From a checkpoint of a small image classifier.
Model: 1.28M parameters, 24-pixel images, arch efficientnet, norm batchnorm, activation relu6, depths [3, 6, 3], widths [40, 80, 160].
Training: batches of 384, held-out accuracy 56%.
Rows from block 5, named by matrix and row number. Each number is 128 + 24 x the weight over its row's rms, rounded and kept within 0 to 255. All counts start at 0. Numbers have three digits each. After the name is the row's rms in percent of the matrix's.
# convs0: expand pointwise conv (model.blocks.5.convs.0.weight, 320x80x1x1), inputs 0-79
convs0.52 103:086127120157083148125150138114146144123110178096155090123117111122113166142122114131129128140128146114153136110062148140120108111121146116168169184119149157110145103149106098102152123139162119164105141110135134096159121104110118130099071113
convs0.53 093:124124106119107149094145084174132138116121102103153086133132142102154132155094146106103107123126122119157155161137092130130093098113165145182128124135081164143140090123102142110091136140124146197122113139129125097173130159113129148130141143
convs0.54 098:101129146165131098160118145145085140066126087146142131153117152111100150117136119138150087164143120153170098128147132147125149114133128105146176148143101138127137111153150106113118086057120099144092098102104139119160123124130127093130115148
convs0.55 101:133119115132089127164145117129175126133120150107128125147143115139116152112129085159124134118114196150119108124183099113122138142155169115062155110139113108167143080114136096112086163101143155104125129150116135107100146107119103121154138107
convs0.56 099:126101105147159170080150079139104120122130143109157121124088118165158081104146138154164128133123131151124119141129155090151165140122134121147169191105122111118118106121138090124126118096139113147131131106128094143125067137094139127128119171
convs0.57 099:120121113136126135140119107069149069112149133159085185110158125135096071124132161126142129129123113132115159106120115179178150131147147102113116140158150110135103113111161140140149151121144108096128125099128121147164110142102074146142114120
convs0.58 098:098118144116129145140118131121148104125140146139137147159158111132108106094150145156129169125121129084079168165122092105122125131140112115095118125141142131195125133114139126180127118114139085134183145161142139167110154134134094156183158115
convs0.59 103:132136149105156122161063152148103155116132132133126161183120159101153131137141109119149116130113119120165121106157138121151109112156094123118122156123104132118128132176119101109152114115130179146080124127085149101100096100122191153126152129
convs0.60 101:169123125137107077127147135095115120137106134114144167114123100122133111142075101122127104142135111149101139121132129143143135187110197148113161106093123078148076134135140093131115114137165098111161087112138096117147135127139114150122093124
convs0.61 101:132115159128139132148127115138138122080153137122122157154148156136158126115127167117134133126156147142066140186144120150138162104136107148082122139172114104171133115139147125146116108096140086144127146121122104158091104144107085162100180149
convs0.62 099:112109137100137130147192163152104127125120104130123156143123088095130089127158147118140122159152146132125124148119112141113143185139072124129187163166094112157132172162140115126147133102145136137115133170140113163111123152144143098104140152
convs0.63 097:063129155169153131130110130153119164105128088101178123130074123175116152094128146131126126168138079135126095126115152113151158140144127137141174116127137124148111145113142125142099116123141135121152162126191134094107111130121131128150170110
convs0.64 098:147109137081105092151154189148114125116100117132133190110119112127091135156157123118137106108145097153142093131143132129124105129141108116099142120117113135149132168122108087132130099120115097093099136088138171167082117115164164135116097138
convs0.65 099:109112093098090112156137128123098129133133125101117125169139090118139127115089165117103109153089117095150197093096114141112117056111114126112101124140131108149160122082144118112148132149120124152123087116124122120160161114147145144092143128
convs0.66 099:145115092163098112178134135108114160149108132094122112165094110114162097144094102183144120148120108094156140096128151120127106122127119128114185153113103128128145111145121090130118147135138168141106081101084128118134166105134130099117099104
convs0.67 097:108127153139130148142103128130153128111150122115136145103140133167098144056089154121160165130143114169134129144112137121161181105153117186107101097122152136155098100081169161142093129128141128116164135138140116117133116138146097121138164140
convs0.68 101:112162095161168118173138087145112115111178114116117118140145133104138135136132131129140120144108152106124142123108070159141136110149153124129118125178094153109105131113139162131146169093127147112117123093115088122128153139090132085125197149
convs0.69 102:149094129119187090165141108167100152144136116124137140163104113142141177112104169162120153120133120092131138149112099142093135156127152140149123118176140168127137149114105185166090132097114135149134120137142093145125138153132158114133129164
convs0.70 095:133164133066124126147126140130127127131166112124093141172144123143135103168121144096122137134133079101133138115094160206133117152106136105140143177119122105108136078138135150100155082159130133148151097115134158122136137158121147146097137123
convs0.71 098:121182185106166124098112139141126088127133106162136126131185151122128093126157160123176107095117099137112148138120100159132145140107096102096161166129152126117145180139145146119132122121117155157129154132144136157133115115111152165161110149
convs0.72 095:119154129156093146162078183109124125116110104172141138119118096159112122144154118086099120083132117132147100123103146133136146153125115115138124112083126098113139133137082114098137136188133141150115090146100135140152159098105127162123081119
convs0.73 100:048143128137127133100092137170122130072130116107157103131125090148112147069143153127114166131123117121116137121118129099092161119093116091114116116174153124152133133132135109104105102116160109134134176153174094143135120120146122118114140140
convs0.74 100:136126096149171115178131107148109124121183148129152123145078114132129130139144127128132098153112098142142127099111125122125170161130151124165164153172121133128092186102156125182148151076137124125153116129139087129119140128108102137135164145
convs0.75 097:180094138136098121132142160158125136135123097140112134171136123129109127135140107095154084103118110116132143128105120157130127115100105123117182132104130136107122155159095113132112139164126181131146061127085183148143126137126177168127119144
convs0.76 101:127101125108153146157119121143108148131112095071169138181118109153114126108118146148071127122144117149092135094094119150130168087078135104141162123121112135105126060126138113098122125101181128137154109136145136118121138114120107163115128119
convs0.77 095:136127160114133140181149120132105176150144117141175165124148135134131180142119155126134111108125098141108151129112130154128166147070166130143161141125184139152121106130134134144121084113112135149141142160171141122127111144159183165149126145
convs0.78 097:086150116128122149124108083134096123128129130137154158150086123118172150095124180123140147132159101100153134132128127111100129130090120151178146138173126100200108145112143140137134119153114145167130126133158079122159131168140133145115159131
convs0.79 096:129144148136137138150160169130122086136158095147117138092149112131069105116123126094082157114139096094086153106128112158132143151157105108109131136159151189188130145137176132147114112133105117139135112154162126172140127124127139137139143129
convs0.80 099:050168136147152140135130078154079120086153138123149125138080139114167143115111149129172124142110097115120151125115153140123126105125125128146110143151121125159130168138128143161128120091133169137113157096148076146164125118134153147123160140
convs0.81 101:111151137148151110152115126101127142140060112117144159133116120135154122153120129175086084102186116135168138142141162126138117163097151102149127085142111103090135144110132149137126123138114128093135134085115159149136140138064143131103114102
convs0.82 100:129111150137095116145153143136143090128124131178120143157157187108088150114136111119141119132155125067102095122091103168107128124095113137114155085145137127123114115169130122103144178150156114140090133147069117129112150129128115119106105145
convs0.83 097:111141103165144168103082115124141142159100145120102120144137132132128120097129141094120119122114145113169159107123151122157119100122144159144143152072151139124157107115120148090155166158110193146142127116152177117186128121104145141141127095
convs0.84 103:154117108084136192129126109120133117155135100153107123127106127146122126112158141121134144072143131188139151138127138135134106106127089144133153192121140091116169128172108107110136125119101146151146134161128190170140122122144129149097107138
convs0.85 099:130123143121083090120171125120101122137125124137100126111112117121166128157115103143125085154126152107121158143137135150170142164139111095119149145154150073128092144117179114159130094131106089103102084076104135140118107130148119148177138114
convs0.86 102:117103112135128133142135126165148121102100191138138119147160102144133124098114148150152121104089110130083160133140123109148112134167184090130138143133156151131104127156121100117125107102147126141146144106106115110114093154061127161176113167
convs0.87 099:123162138104119126185133149119141078113123131137119147139168146136106126160119152157101126140149105125077165089134123147182105095116083108113172153146109116118119146126152131132164102141092130109106127086118145115130151150116127144181133090
convs0.88 101:149125111107147168146115160115103095132115128137089120146153126160135080119163148130127147061078106113118205105134106129123109124164133112122126114116150140100148129131145124136159123136111170133125080105120135164138154075119115133147142135
convs0.89 102:138117136148146109122129118095147157186133083128124140124143121163125139114124121137114060106101129104137142161148163124137111130144154148187120135140149172096146153108138169147131099149110097110102118142137160073123092096089136128142131153
convs0.90 100:110115126145119154109154122123136085122146104127165154114095139139093118064070145091114153132146125153137122098105175114098161099110128107139130120118169088138145107123134119089126140114152141142135112120159094130153093175127114103120140175
convs0.91 101:141105145159060130122134169106140137160101141123114151132091075141117109105109097106143136171186144163150133158111130118164126129111147139141144155133154121152117080107127119138120167128178094124141094129134129099137098132157116096121134144
convs0.92 096:133105111119128091165183135180112125100146156145120108153110158093113133130118162141122094130155108115151141135152080094097099105085112123147149108144138150151103177154137109120115120125112141150143126145102118146135125136172125070147139169
convs0.93 098:141109091085102142088136129147125110134142117144137122107140180113112112160135136080112147117139145171122146094129135143142134113081119094097102149153142108097179109097143145117139154116105128126117115098178171145143086171115124144119152157
convs0.94 101:107112138089142148171102150109147126116113124128076143134118163144107144103075121092126120147113130112189177107130121164138131066141093135123135149076153141117116098123115127122116103160102151142147153121132139145161128147136111176131154124
convs0.95 099:145120100121133183105168145121140106130126136105131124114111111197138080113123111151137134155114116136135132113122117105141158144127114160120189166104166128082098089134182100121142097112144133112133104113105120153114123118102095139174146128
convs0.257 099:119102136171119099137101107101181102129126139179100181145160159090110130133122134123123084103106136106145129133114117145183117106150151133100144129166124135138138134091103143140136178118119085114092165103139094137119125120093132163126117118
convs0.258 104:115141127065075166142138149163104102129129107102135103139107109130132133113144128102160155154140139135129123101122105106073132097120090166159117117156106115122149144131147099105114135107117146151130103123143125165144171114195165154131160127
convs0.259 105:076141110152126159088108081171148133128089135129151072143119116143169185111131140121146115129122105115147132154125101137117130110130145155173106115179132156115129136099110123165110109088136117166163152165133089111130136117136135113134146145
convs0.260 101:136130124135170103123082106114119118154117125166123120153142099184135128082135128137129130084132108159134124151118183166125169078146161170165098133150132148135113174144095165143111159145116106120155139161133100110139122143156122120141135145
convs0.261 099:133106117111057121095134150107102143159078124153129169127111112127148086182112149148129137129122150086101141116148116097129085157104145118141132123116140088104125091091101122095133130155106103127134095121113177132105124139128151141119089141
convs0.262 099:171131123126117131101135146080118111152106110090102168099130122161116068142146113131142144126141133155154083167108175152166133152113144161105155140088116079095132119124126134153148150139124103131076107106120145114123107150120126144123087133
convs0.263 104:166121139112121159117165111148129108126095129163106129125149124121115132130124131089169125099114124100131146117148095078101102135086116130117085160110143139140169138164079149127109132131082149173097147122157165151147145136111160156122084154
convs0.264 102:134162131100156125197118156140128128114186163107135125111115088114123171130126197136101137120110076130134170129123110124129136107130120124145096128182164136156136183135138125160118091122126135145131143136124096149120127123165129133144148112
convs0.265 100:145141141113103106115104083158141137136104157137079137123145150117140125135127124100195095128109145122122118122108164128152135094140140157094162103083129137114135120109131107088127173137101136120073116114102113092140107090088153117092099151
convs0.266 101:122118120112149174132115123156158114120107111106156156113164145139150094097164151152118162110101097115112121161137114140154127125094146115115078113121110181143136130134154123090126105159139123102161139131147132188113119143139108170153116066
convs0.267 102:131153147097106152129177129106151110119107061133076174123155090134128147125167096125118109100165110122110070139107127144118146110126110125109135103100128115115134173101133120107152102177123139108121135143144157151132145090137150121098127103
convs0.268 101:103160134153130127157086134130119106110133173123096104112170138125126146117182152145127120105095127110174157146136149121156138095155149158078127140135158131131156144153103135099139085153162122135101133064151115124100135125143136146179127114
convs0.269 098:095120134145105139124106135088128184125067131131100152169144123149078099100132146117118102107175105122145087145125154129115120118087112160144150140133159186125120127140127107075117110144127137109152136153115180138147127103119151121141105120
convs0.270 097:109138154137134125123131130150176153098141084150166093117134112161109105142177130185099110097159148107146119129133122134087165164106138091133156081118125097106136138111116120106143127134108096093124098117152121154098168094125132136088124139
convs0.271 100:108128147126148123116111105118155165164101118142155114126135156118147187118096108210116103096125136164139100130162141108106140141136133104198120131139103115129159105099137141154140097142107129107138116132157139118089151143124113170108114105
convs0.272 101:115120112135094145126120128128106137133149106123112146127121173124140120136081121083165131145121124133144105124119140123167154070123086182092112173125126180128080135129171153136114131112119136126100142186090125141122127151165131140160165120
convs0.273 101:154109112118122142151123113102152119153128107077140169163169144161139080129141141154101147141153144152102122107134140121130122144077125125110169132139123088130082087124157161117138151114146101136137123161126154088123087125134116186162150124
convs0.274 100:121137132122096141150180152073124144151128120112158139134120102125103150121101124076123105156083093103148151124084150177152150167171125101125138140113132108144140070146137108101160099164142126141121111137119130141166122145133134130136157159
convs0.275 098:095132112140144169133121148116147108086163140131134160150144121127092117077180144131100152116155119163117111106087148121113185129075143097110153112160148104159119119156158157120078153099114102110152145116119119128137147132103112112132146129
convs0.276 101:135135128117098149138125123105126102134138095146158142153165130129137147115178099110137108159115072134152117110115137147146130109143051147121085187155112122176148153112165119133150114116120114139126115163140130146127091124165146077135143113
convs0.277 096:109120145126093147088130109143145147157156124108090171150145113151116086101126170115139131111140087136144121132080142141139129133101149152145187163086162142133123153136139097086119093145114160117146129118137178139148116140116153176127100121
convs0.278 096:120141125129091136160098140111108098117139129099115193143189108114082123116118149123102154124118132146084100119114152123138158085135124155094131148137148115159118156109178185132114145097151127099136112161145148154142109134135116148121155163
convs0.279 099:122135082149189114164122152127114107118154164158139133149151125094090152142112120167095154147101123106119149099123073130111132129167157093116127124166135150150075130131117125156155145108140107119108102144096104152109129125102089126166119126
convs0.280 100:135106128122102127106150132064143139109146113119088164115103127144078131166155108133132124083126137142133141107119168147120090165131151105151152137118158056145130096135113127147137101153094140094129130130174154143157120131101151141097100138
convs0.281 096:096143111135131129142085114164149152122150117156125118177139176129131190129130147133105124148116135116162117124129076084108105064123116129158111087127111152111135174093102129127153150100116172129140154144132120094144126105123151131141133096
convs0.282 099:147168138110169079147120097123132155116157143161170118138158151126147158182124124188122113114140136125096161153143120141138141158107180110136177149126108140107099141165117164157127122135093126146139108147155135110109135148092127144137126159
convs0.283 100:150156164087156139142136178138105118147166136159123112104122164137112126135167113153139148096129133098100152106144147128127109164154074105108141134097124152140115137187113123147137101140071174139108149144109143148126166097131143135135134095
convs0.284 102:102107133118122126071106105104095137126136105110130130158140137122130117121114133127146139144129120120124149145114140133076142121141148112158114130141108137153132146072115173124106139159151093190113104143146111134187073162098141133102154188
convs0.285 102:119149107150112150110127094125174171136102122091174120125108117161155127132144115177138144097128099099133117155108128121149132148123145108202115130117164145101142108108122149161120103139139156084143165142153154142166141114080135116116136099
convs0.286 103:130117102137115106145142146150147129107151153107134101116140088156113148134162104153157181105106093131132096114157109119107131127163136123142121104122104111136115163103118091158123115132163132059153127156126141109111175084139138078122108079
convs0.287 099:112133137166095082109118122127086142128152125156154166147146104141138139139152138127134097141137121122186151132130163160136132134114102149173122159158142160143145132096161139135182099115113093162153082088128123132156121163126143098109097144
convs0.288 101:136099095128133162124110157099120120135119122093083119109131100173118071150155104120090157136150113116113145108149152173135122115138123100117146152125095137142099091126188112140097127120120120105140100096115163147112124151123107133111190095
convs0.289 099:090090164150060165135138126124123110134139095095103167138143101102139104088096115142126127163151130158140133108146111110117154150166105119091154157140087126142119112107175114132113121103122119084120112146114123176156127136126148113145168121