From a checkpoint of a small image classifier: arch efficientnet.
Rows from block 5, named by matrix and row number. Each number is 128 + 32 x the weight over its row's rms, rounded and kept within 0 to 255. All counts start at 0. After the name is the row's rms in percent of the matrix's.
# convs2: project pointwise conv (model.blocks.5.convs.2.weight, 80x320x1x1), inputs 230-275
convs2.12 099 [ 73  71  79 108 170 166 125 154 125  77 198 137 122 107 193 142 104 132 129  72 109 131 136 114 153  89 124 109 179 136 133 129  63  85 144 146  75 110  91  69  98 147  70 206  90 172]
convs2.13 101 [121 149 115 108 153  85 131 103 153 107 172 123 146 129 167 139 137  83 121  66  84 126 179 163 114 159 166  98 162 127 117 143 106 145 136 108 161 106 144 102 122 145 102 153 125 109]
convs2.14 099 [119 111 174 146 105 115 133 114 154 160 149  97 169 156  57 142 130  92 151 117 134  14 179 160 125 203 123 157 127 122  98 116 164 139 100 117 158 165 147 181 146  89 119 100 147 162]
convs2.15 099 [ 91 138  88 147 103  86 142 130 138 127 136 115  79 183  48 170 198 134 144 161 168 166  93  70  99 155 127 121 170 118 139 102  87  90 129 111 107  79 155 139 161  80  94  82 158 149]
convs2.16 100 [101 122 140 153 158 128  89 148 109 112 106 141 128  94 139 112  41 100 105  83 178  65 114 119 161 127 109 138 102 140 150 117 174 205  81 192 159  79 103 134 134 123 136 160  94 167]
convs2.17 098 [119 128 158 118  97 129  36 178 109 182 183 132 145 127 118  85 132 155  67 123  84 132 138  99  54 120 118 103 142  92 141 136  61 106 156  51 138 171  82 122 164 109 183 170 121  98]
convs2.18 099 [138 155 161 137 182 121 169 144 114 141 150 155  92 112 111  88 108 142 149 141 119  95 182 117 139 126 165 146 142 207 117 158 141 122 137 153 124 135  52 147 105 125 156 169 164  57]
convs2.19 100 [151  99 147 123 155 127 126 105 127 137 160 163 106 223  87 190 161  66 150 150 100 134 155 168 113 139 138 111 146 115  87 155 126  88 128 175 171  95 182 118 160  85 158 120 114  58]
convs2.20 100 [155 137 156 115 118 125 162  61 176 141 117 142 137 151  95 149  76 138 108  75 133 107 155 117 116 153 137 101 188 119  89 126 135 172 150  89 161 153  71 132 130 157 208 111 127 133]
convs2.21 098 [126 141 116 103 129 150 128 128 137 105  91 107 128 115 121  80 135 128 119 128 129 172 131 154 122 172 146 116 149 126 104 161 147 173 106 174 107 132 109 144 123 151  74 115 131 114]
convs2.22 100 [142 172 166 141 133  98 148 124 141 128 111 111 100 141 140 172  81 142  74 225 158 105 152 139 145 145 137 129 103 159 101 127 142 166 146 158 154 182  87 176 145 119 144 156 121 193]
convs2.23 101 [194 119 131 199 141 109 120 127  98 114 108 170 122 126 157  82 110 137 144 177 108 169  50 126 119 116 181  97 186 174 152  94 117 163 116  74  99 147  85 173  85 107  95 182 194 105]
convs2.24 098 [113 114 115 134  83 151 111 126 170 128 118  86 152 137 200 106 109  96 123 121 158 127 128  99 104 157 108 123 211 146  47 103  99 190  47 118  90 179  88 200 108 196 128 120 169 115]
convs2.25 099 [133 149  98 108 150 160  61  49 151  88 187 140 180 146  69  94 131 153 118 116 144  30 139 147 137 104 122 101  64 144 162 110 191 118 164 177 162 141 110 146 135  53 191 125 169  94]
convs2.26 100 [165 136 130 130 159 114  96  99  87  99 108 111 162  76 150 100  99 131 122 173 198 188 151  87 140  88 120  74 156 137 123 132 214 188 139 180 167 106 140 128  58 160 142 108  95 107]
convs2.27 098 [112 114  80 126 107 121 117 120 157  72 157 141 117 195 155 168 142  77 142 202 135  70 118 115  81 108 123  95 127 146 136 133 129 132 152 222 199 150 131 124 255  88 139 135 130 102]
convs2.28 101 [110 179 107  67 114 120  74 138 134  64  81  99 130 162 129 158 125 140 103 146 126 132 134 123  88  94  75 137 123  99  96 144 152 119 127 117 121  96 148 120  76 152  84  50 102 134]
convs2.29 098 [170 131 149 117 101  75 141  98 188 148  74 140 189 122 148 136 115 189 136  99 139 127 125  77 123  98 117  94  96 138  99 144 126 221 109 211 143 109 142 169 158 164  93  56 147  86]
convs2.30 099 [100  87 124 187 133 130 140 109 181  86  81 131 172 103 115  82  97  88 118  77 172 102  67 170 111 180  58 151 159  98 124 152  96  98 106 107 146 121 103 107 165 129 117 107 144 102]
convs2.31 101 [118 107 143 182 144 111  95 111 125 114 133 111 110 113 138  96  62 102 103 115 155 133 150 116 157 158 125  63 172 188 133 145  90 100 110  75 162  82  42 174  94 128 169 161 130 122]
convs2.32 103 [ 87 150 104  89  85 155 155 146 110 155  91  97  86 149  83 168 127 116 168 132  94 147 145  98 103 174  97 113 150 112  95  98 129  70 193 104 137 141 122 144 151 120  83  97 113 153]
convs2.33 097 [154 128 158 185 115 133 139  92 106 131  91 117 130 186 102 119 134  94 114 106 212  99 120 141  66 105 146  96 120 176 156 164  93  87 110  56 152 132  94 166 175 114 179 106 140  85]
convs2.34 100 [139 147 152 167 107 122  93 105 142 116 159 115  84  92 103 120 133 118 117 215 103 134 105 158 160  95 153 102  79 125  89 134 111 125 141  93 146 117 163 114 132  57 139 128 114 178]
convs2.35 103 [102 104 123 103 111 165 125 181  47 138 177 179 124 133 130 168 183  97 126 171 160 177 127 161 116 104 131 127 177 123 124 119 154 166 184 223 168 141 171 128  80 126 103 174 119 141]
convs2.36 104 [169 115 133 139 148  53 194 162 160 156  42 142  73 146 129 170 152 119  85 132 164 142 201 105 155 142 158 152  97 154 134 141 102 118  99 114 128  98 130 201 117  88 117  58 115 138]
convs2.37 103 [100 194 116  75 120 112 153 107 183 157 153 166 114 147 133 181 151 147 114  79 126  87 112 156 101 168 129 117 115 100  86 127 114 157 147 118 135 128 144 150 144 134  89 228 105 162]
convs2.38 099 [185 134 108 140 116 170 100 134 149 108 141  53 141 121 146 117  73 133 153  37 133 121 136 143 130 137 127 134 113 153 173 153 123 156  51  70 101 155 107 116 162 184 113 172 145 147]
convs2.39 100 [122 141 170 120 112 158 102 158  92 196 150 116 126 110 161 113 124 135 118 110 186 175 102 112 151 162 155  87 112 139 163 100 117 191 152 134  98 113  66 131  52 164 122  84 208 115]
convs2.40 098 [160 143 138  93 139 110  97 144 119 206 106 144 141 142 136 143 130 120 114 205 100 179 151 113 163 101 113  64 170 133 104 104  70 158 127  32 114 105  81 119 111 160  64 110 136 150]
convs2.41 099 [100 154 152 191 138  72 102 146  86 138  67  75 136  98 191  60 107  57 122  98 167 100 137 108 154  88 116 116 165 113  75 156 144 152  78 130 122  73 115  74  84 146 153 158  94 112]
convs2.42 104 [124 157 165 123 113 101 122 187  69 173  85 122 114 180 116 155 132 111 111 140 114 112 146 123 147 158  90 152 133 160 179 109  84  96 154 112 105 114 110 114 192 134 132  97 145 137]
convs2.43 100 [184 140 122 125 124 170 164 113 177 133  68 140 151 119 114  88 137 173 144 159  91 140 125  85 143 144 138 114 172 162 156 147  62 113 112  74 149 149 109 124 198 179  76 103 136  95]
convs2.44 106 [107 140 139 103 128 123 128 145 108 141  92 154 117 171 142 176  97  92 136 162 157 150 128 133 101 109 138 117 197 128 108 129 125 143  78 134  83 157 166 165 108 196  76 184 126  91]
convs2.45 099 [148 161  85  97 142 117  87 143 180  51 102  75  97 100 144 137 105 147 111 126  60 107 131 156 159 103  90  90 136 167 106 156 118 144 162 148 177  86 155 121 117 155 114 145 103 145]
convs2.46 100 [ 90 125 136 129 116 141  97 152 123 105 119 134  62 146 160 148 125 121 129 118 112 110  93 115 121 140 115 134 131 108 177 100 152 125 182 199 157 186 200  96 195 104 131  76 110 175]
convs2.47 102 [161 162 128  43 140 125 154 159 140 133 105 117  89 114 112  97  88 128 115 105  74  99 162 131 105 129  57 123 120 132 169 114 137 126 165 112  92  89 125 147  49 159 108 159 124  85]
convs2.48 101 [115 129  69 122 130  95 191 122 157  86 132 162 151 136 101 156 152 136 158 111 144 154 111 126 147  85 148 127 157 168 147 160 100  65  77 121 117  83 152  98  93 130 130 152 131 121]
convs2.49 099 [152 191 100 146 168 134 110  93 118  85  86 115 151  93 137  79 149 144 126 161 133 137  72 116  94 128 146 126  93 133 123 145 121 135 178  97 128 124  78 137 126 131 145 128 156  91]
convs2.50 098 [ 98 171  72 123 136 158 149 167 113  94 176 150 168  84 148 103 157 142 152 183 108 156  58 156 122 106 102 113 131  86 121 136 106 127 146 185  98 104 133  92 137 140 122 141 162  95]
convs2.51 101 [124  86  72 165 158 115 130 140  90 117 149 178  78 110 140 207 142  92 166 178  94  95  96 161 114  80 161  99  98 147 107 101 158 111 131 196 160 126 115 147 135 134 124 153 113 166]
convs2.52 101 [196 104 135 110 165 135 185 150 147 139 118 144 119 113 167 100 136 138 139 125 146 176 139  81  99 167 114 109  97  85 162  81  89 162 101  91 171  79 106 190  81 240  88 132 129  97]
convs2.53 103 [124 134 146 101 140 105  76  94 143 155 165 109 127 144  89 143 171 124 141  74 158  88 126 132 146 114 139 137 109 126 127 140 106 168 141 154 113 145 100 163 138 124 119  98 129 163]
convs2.54 100 [ 94 101 101 138 151  99 164  99 111 132 164 118  87 124  92 142 134 117 134 178 117 156  93 142 195 176 126 137 226 118 130  98 162  94 124 129 137 141 146 117 103  94 159 185 108 146]
convs2.55 099 [113  96 124 119  93 109 102 124 163 191  91 133 144 100 107 144 124 150 107  82 126 105 153  92 144 152 120 108 156  89 147 109 116 134  97  60 163  68 110 152 100 154 185  55 119 169]
convs2.56 101 [ 81 168 194 110 125 153 129  83 122 131 151 176 163 130 139  79 123  75 146 147 124 164 161 194 130 128 126  96 154 112 108 117 142 169 170 212 161 127 117 121  96 170 171 146 132  61]
convs2.57 103 [174  92 163  95 172 136 163  96 134 119 168 168 136 143 196 128 115 135  60  93  76 160 155 140 172 137 192 168 111 218 124 136 125 152 125 152 128 166 119 104 128 125  90 169 128  93]
convs2.58 102 [143 139 172 118 117 145 162 143 128  88 144 155 140 138 129 185 151 131 112 191 142  98 182 140 124 148 158 133 120 168 168 144 114  66 167 121 140  90 114  95 146  11 177 140 131 147]
convs2.59 100 [ 70 134 129 164  88 109 122 131  79 129 129 152 152 170 112 126 167 178 101 146 113 137  83 165 155 155 171 127 190  63  98 113  69  89 133  89 153 140 134  43 159  61 125 142 168 157]
convs2.60 102 [157  88 159  73  82 137 161 105 120 150 164 198  84 180 149 146 164 113 163 111  37 133 105 207 176 140 142 176 121 130 108 103 101 129 142 150 117 122 185  70 148  82 127 151 107 134]
convs2.61 100 [107 148 145 187  92 118 156 160 118 149 119 159 138 135 133  90 100 117  94  90  82  70 171 133 132 117 121 187  83  99  86  91 137 140 105 182 159 142 119 125  63 123 154 128 161 187]
convs2.62 098 [127 157 132 189 137 127 152 154  74 136  70 129 143 157 115  62 116 106 116 144 130  96  88 150 127  79 102 128 125 187 117 126 135 102 138 182 158 143  90 123 155 133 115 143  85 109]
convs2.63 102 [105 145 122  77 157  71 136 113 129  96 112 103 147 131 185 163 163 157 121  68 119 158 102 108 168  69 145 125 125 137 110 116 156 150 146 174 137 170 117 129 121 110 130 154 103 108]
convs2.64 102 [106  73 182  99 131 155 112 128 130 149 194 113 155 110 107 164  66 124 149 125 135 117 158 129 135 139 140 132 152 123 140 147 151 125  98 122 132 115 128  86  87 155 151 150 161 176]
convs2.65 101 [101 115 123 135 155 119 102 140 102  88 131 152 148  95 143 109 140  82 115 164  97 112 164 220  80 120 110 138  79 109  76 119 174 205 163 186 141 106 127 117 141 102 123 116  76 135]
convs2.66 098 [142 156  59 146 188  56 111 174  98 111 109 110 165 133 150 171 163 108 123 119 144 147  98 124 194 134 145 141 124 100 124 134 147  93 134 146 163 120 162 161 231  53 181 102 121 117]
convs2.67 101 [140  95 100 128 167 137 172 151 150 101  91 161  87 134  81 130 108 173 140 163 137 151  89  77 143 149 130 132 163 165 172 146  97  93 134 119 151 129 122  81 211 139  74 123 103 137]
convs2.68 100 [ 92 137  83 166 148 143 150 118  71 146  77 171 144 148 143 109 135  97  87 143 122 162 103 157 147 154 159 152 145 103  86 167 110 161 160 200 152 139 138 127  89 125  74 138 142 116]
convs2.69 100 [138 100 115 133 117 123 140 135 203  78 155 138 102 138 169 157  97 162 125 141 113 104 170  80 114  83 117 118 200 120 120 111  87  96  79  97 113 150 136 108 147 116 163 178 129 119]
convs2.70 102 [125 112 147 150 133 132 117  95 126 124 197 148 136 128 151  91 157 116 154 190 114 172 114 152 126 204  94  85 121 149 125 156 112 131 130 178 163 107 153 133 169 111 154 106 144 100]
convs2.71 098 [145 148 131 156 153 124  83 117 123  89 110 136 124  45 135 120  68 163 114 112 151 136 109 103 137  93 172 105 111 136 100 149 137 145  99  87  72  70  85  74  48 160  89 128 132 161]
convs2.72 100 [103 125 101  84 153 157 166 144 158  44 114 164 160 103 167 114 167 112 138 149 100  91 148 128 132 158  77 138  77 137 105 133 123 167 199 217 151 144 137 123 105 130 136 122  82  90]
convs2.73 103 [ 86 165 120 120 120 123 147 150 134 115 115 158 136 102 164 107 118 121 140 102 166 181  95 177 103  92  84 138 178 133 112 119 103 149  71 146 108  99  81 104  91 159 220 102  93  79]
convs2.74 097 [ 95  94 147 116 150 152 130 182 123  37 101  97 141  91 161 119 128 123 133 211 180 169 109  94  80 151  77  93 117 139 125 100  98 144 140 173 155  83  78  98 137 168 108 109 149  73]
convs2.75 097 [145  67 115 103 110 175 121 150 105 157 156 135  93 107 167 135  93 169 123  51  95 127 137  95 150  93 113 153 127 115 176 109 110 165 115 123  83 103 103  77  76 167  81 134 139 208]
convs2.76 100 [107  97 162  93 115 165 107 136 108 141 108 124 124 109 172  97 116 107  88 135 152 173 117 155 132 162 128 104 184 113  73 130  40 168 124 108 150  96 146 115  58 204 111 138 164 122]
convs2.77 098 [ 90 131  88 117 162 118 117 112 115  54  83 164 129 110 135 159 103  90 130 145  88 138 133 156 131 108  79 102 199 113  57 163 145 120 115 157 115  63 130  73  54 188  79 183 107  99]
convs2.78 101 [ 85 157 131 121 120 131 144 104 129 106 105  94 120 112 136 121 150 101 111 146 111 161 132 197 144 118 180  87  83 174 120 166 169 147 170 175 154 148  88 138 104 128 135 177  95  43]
convs2.79 097 [142 202 148 101 116 143 156 121 137  87 136 100 147 117 115 153 159 154 140 122 132  97 149 133  44 131 110 166 124 110 163 111 126  97  53 104  93  67  82 117 101 165 163 127 133  93]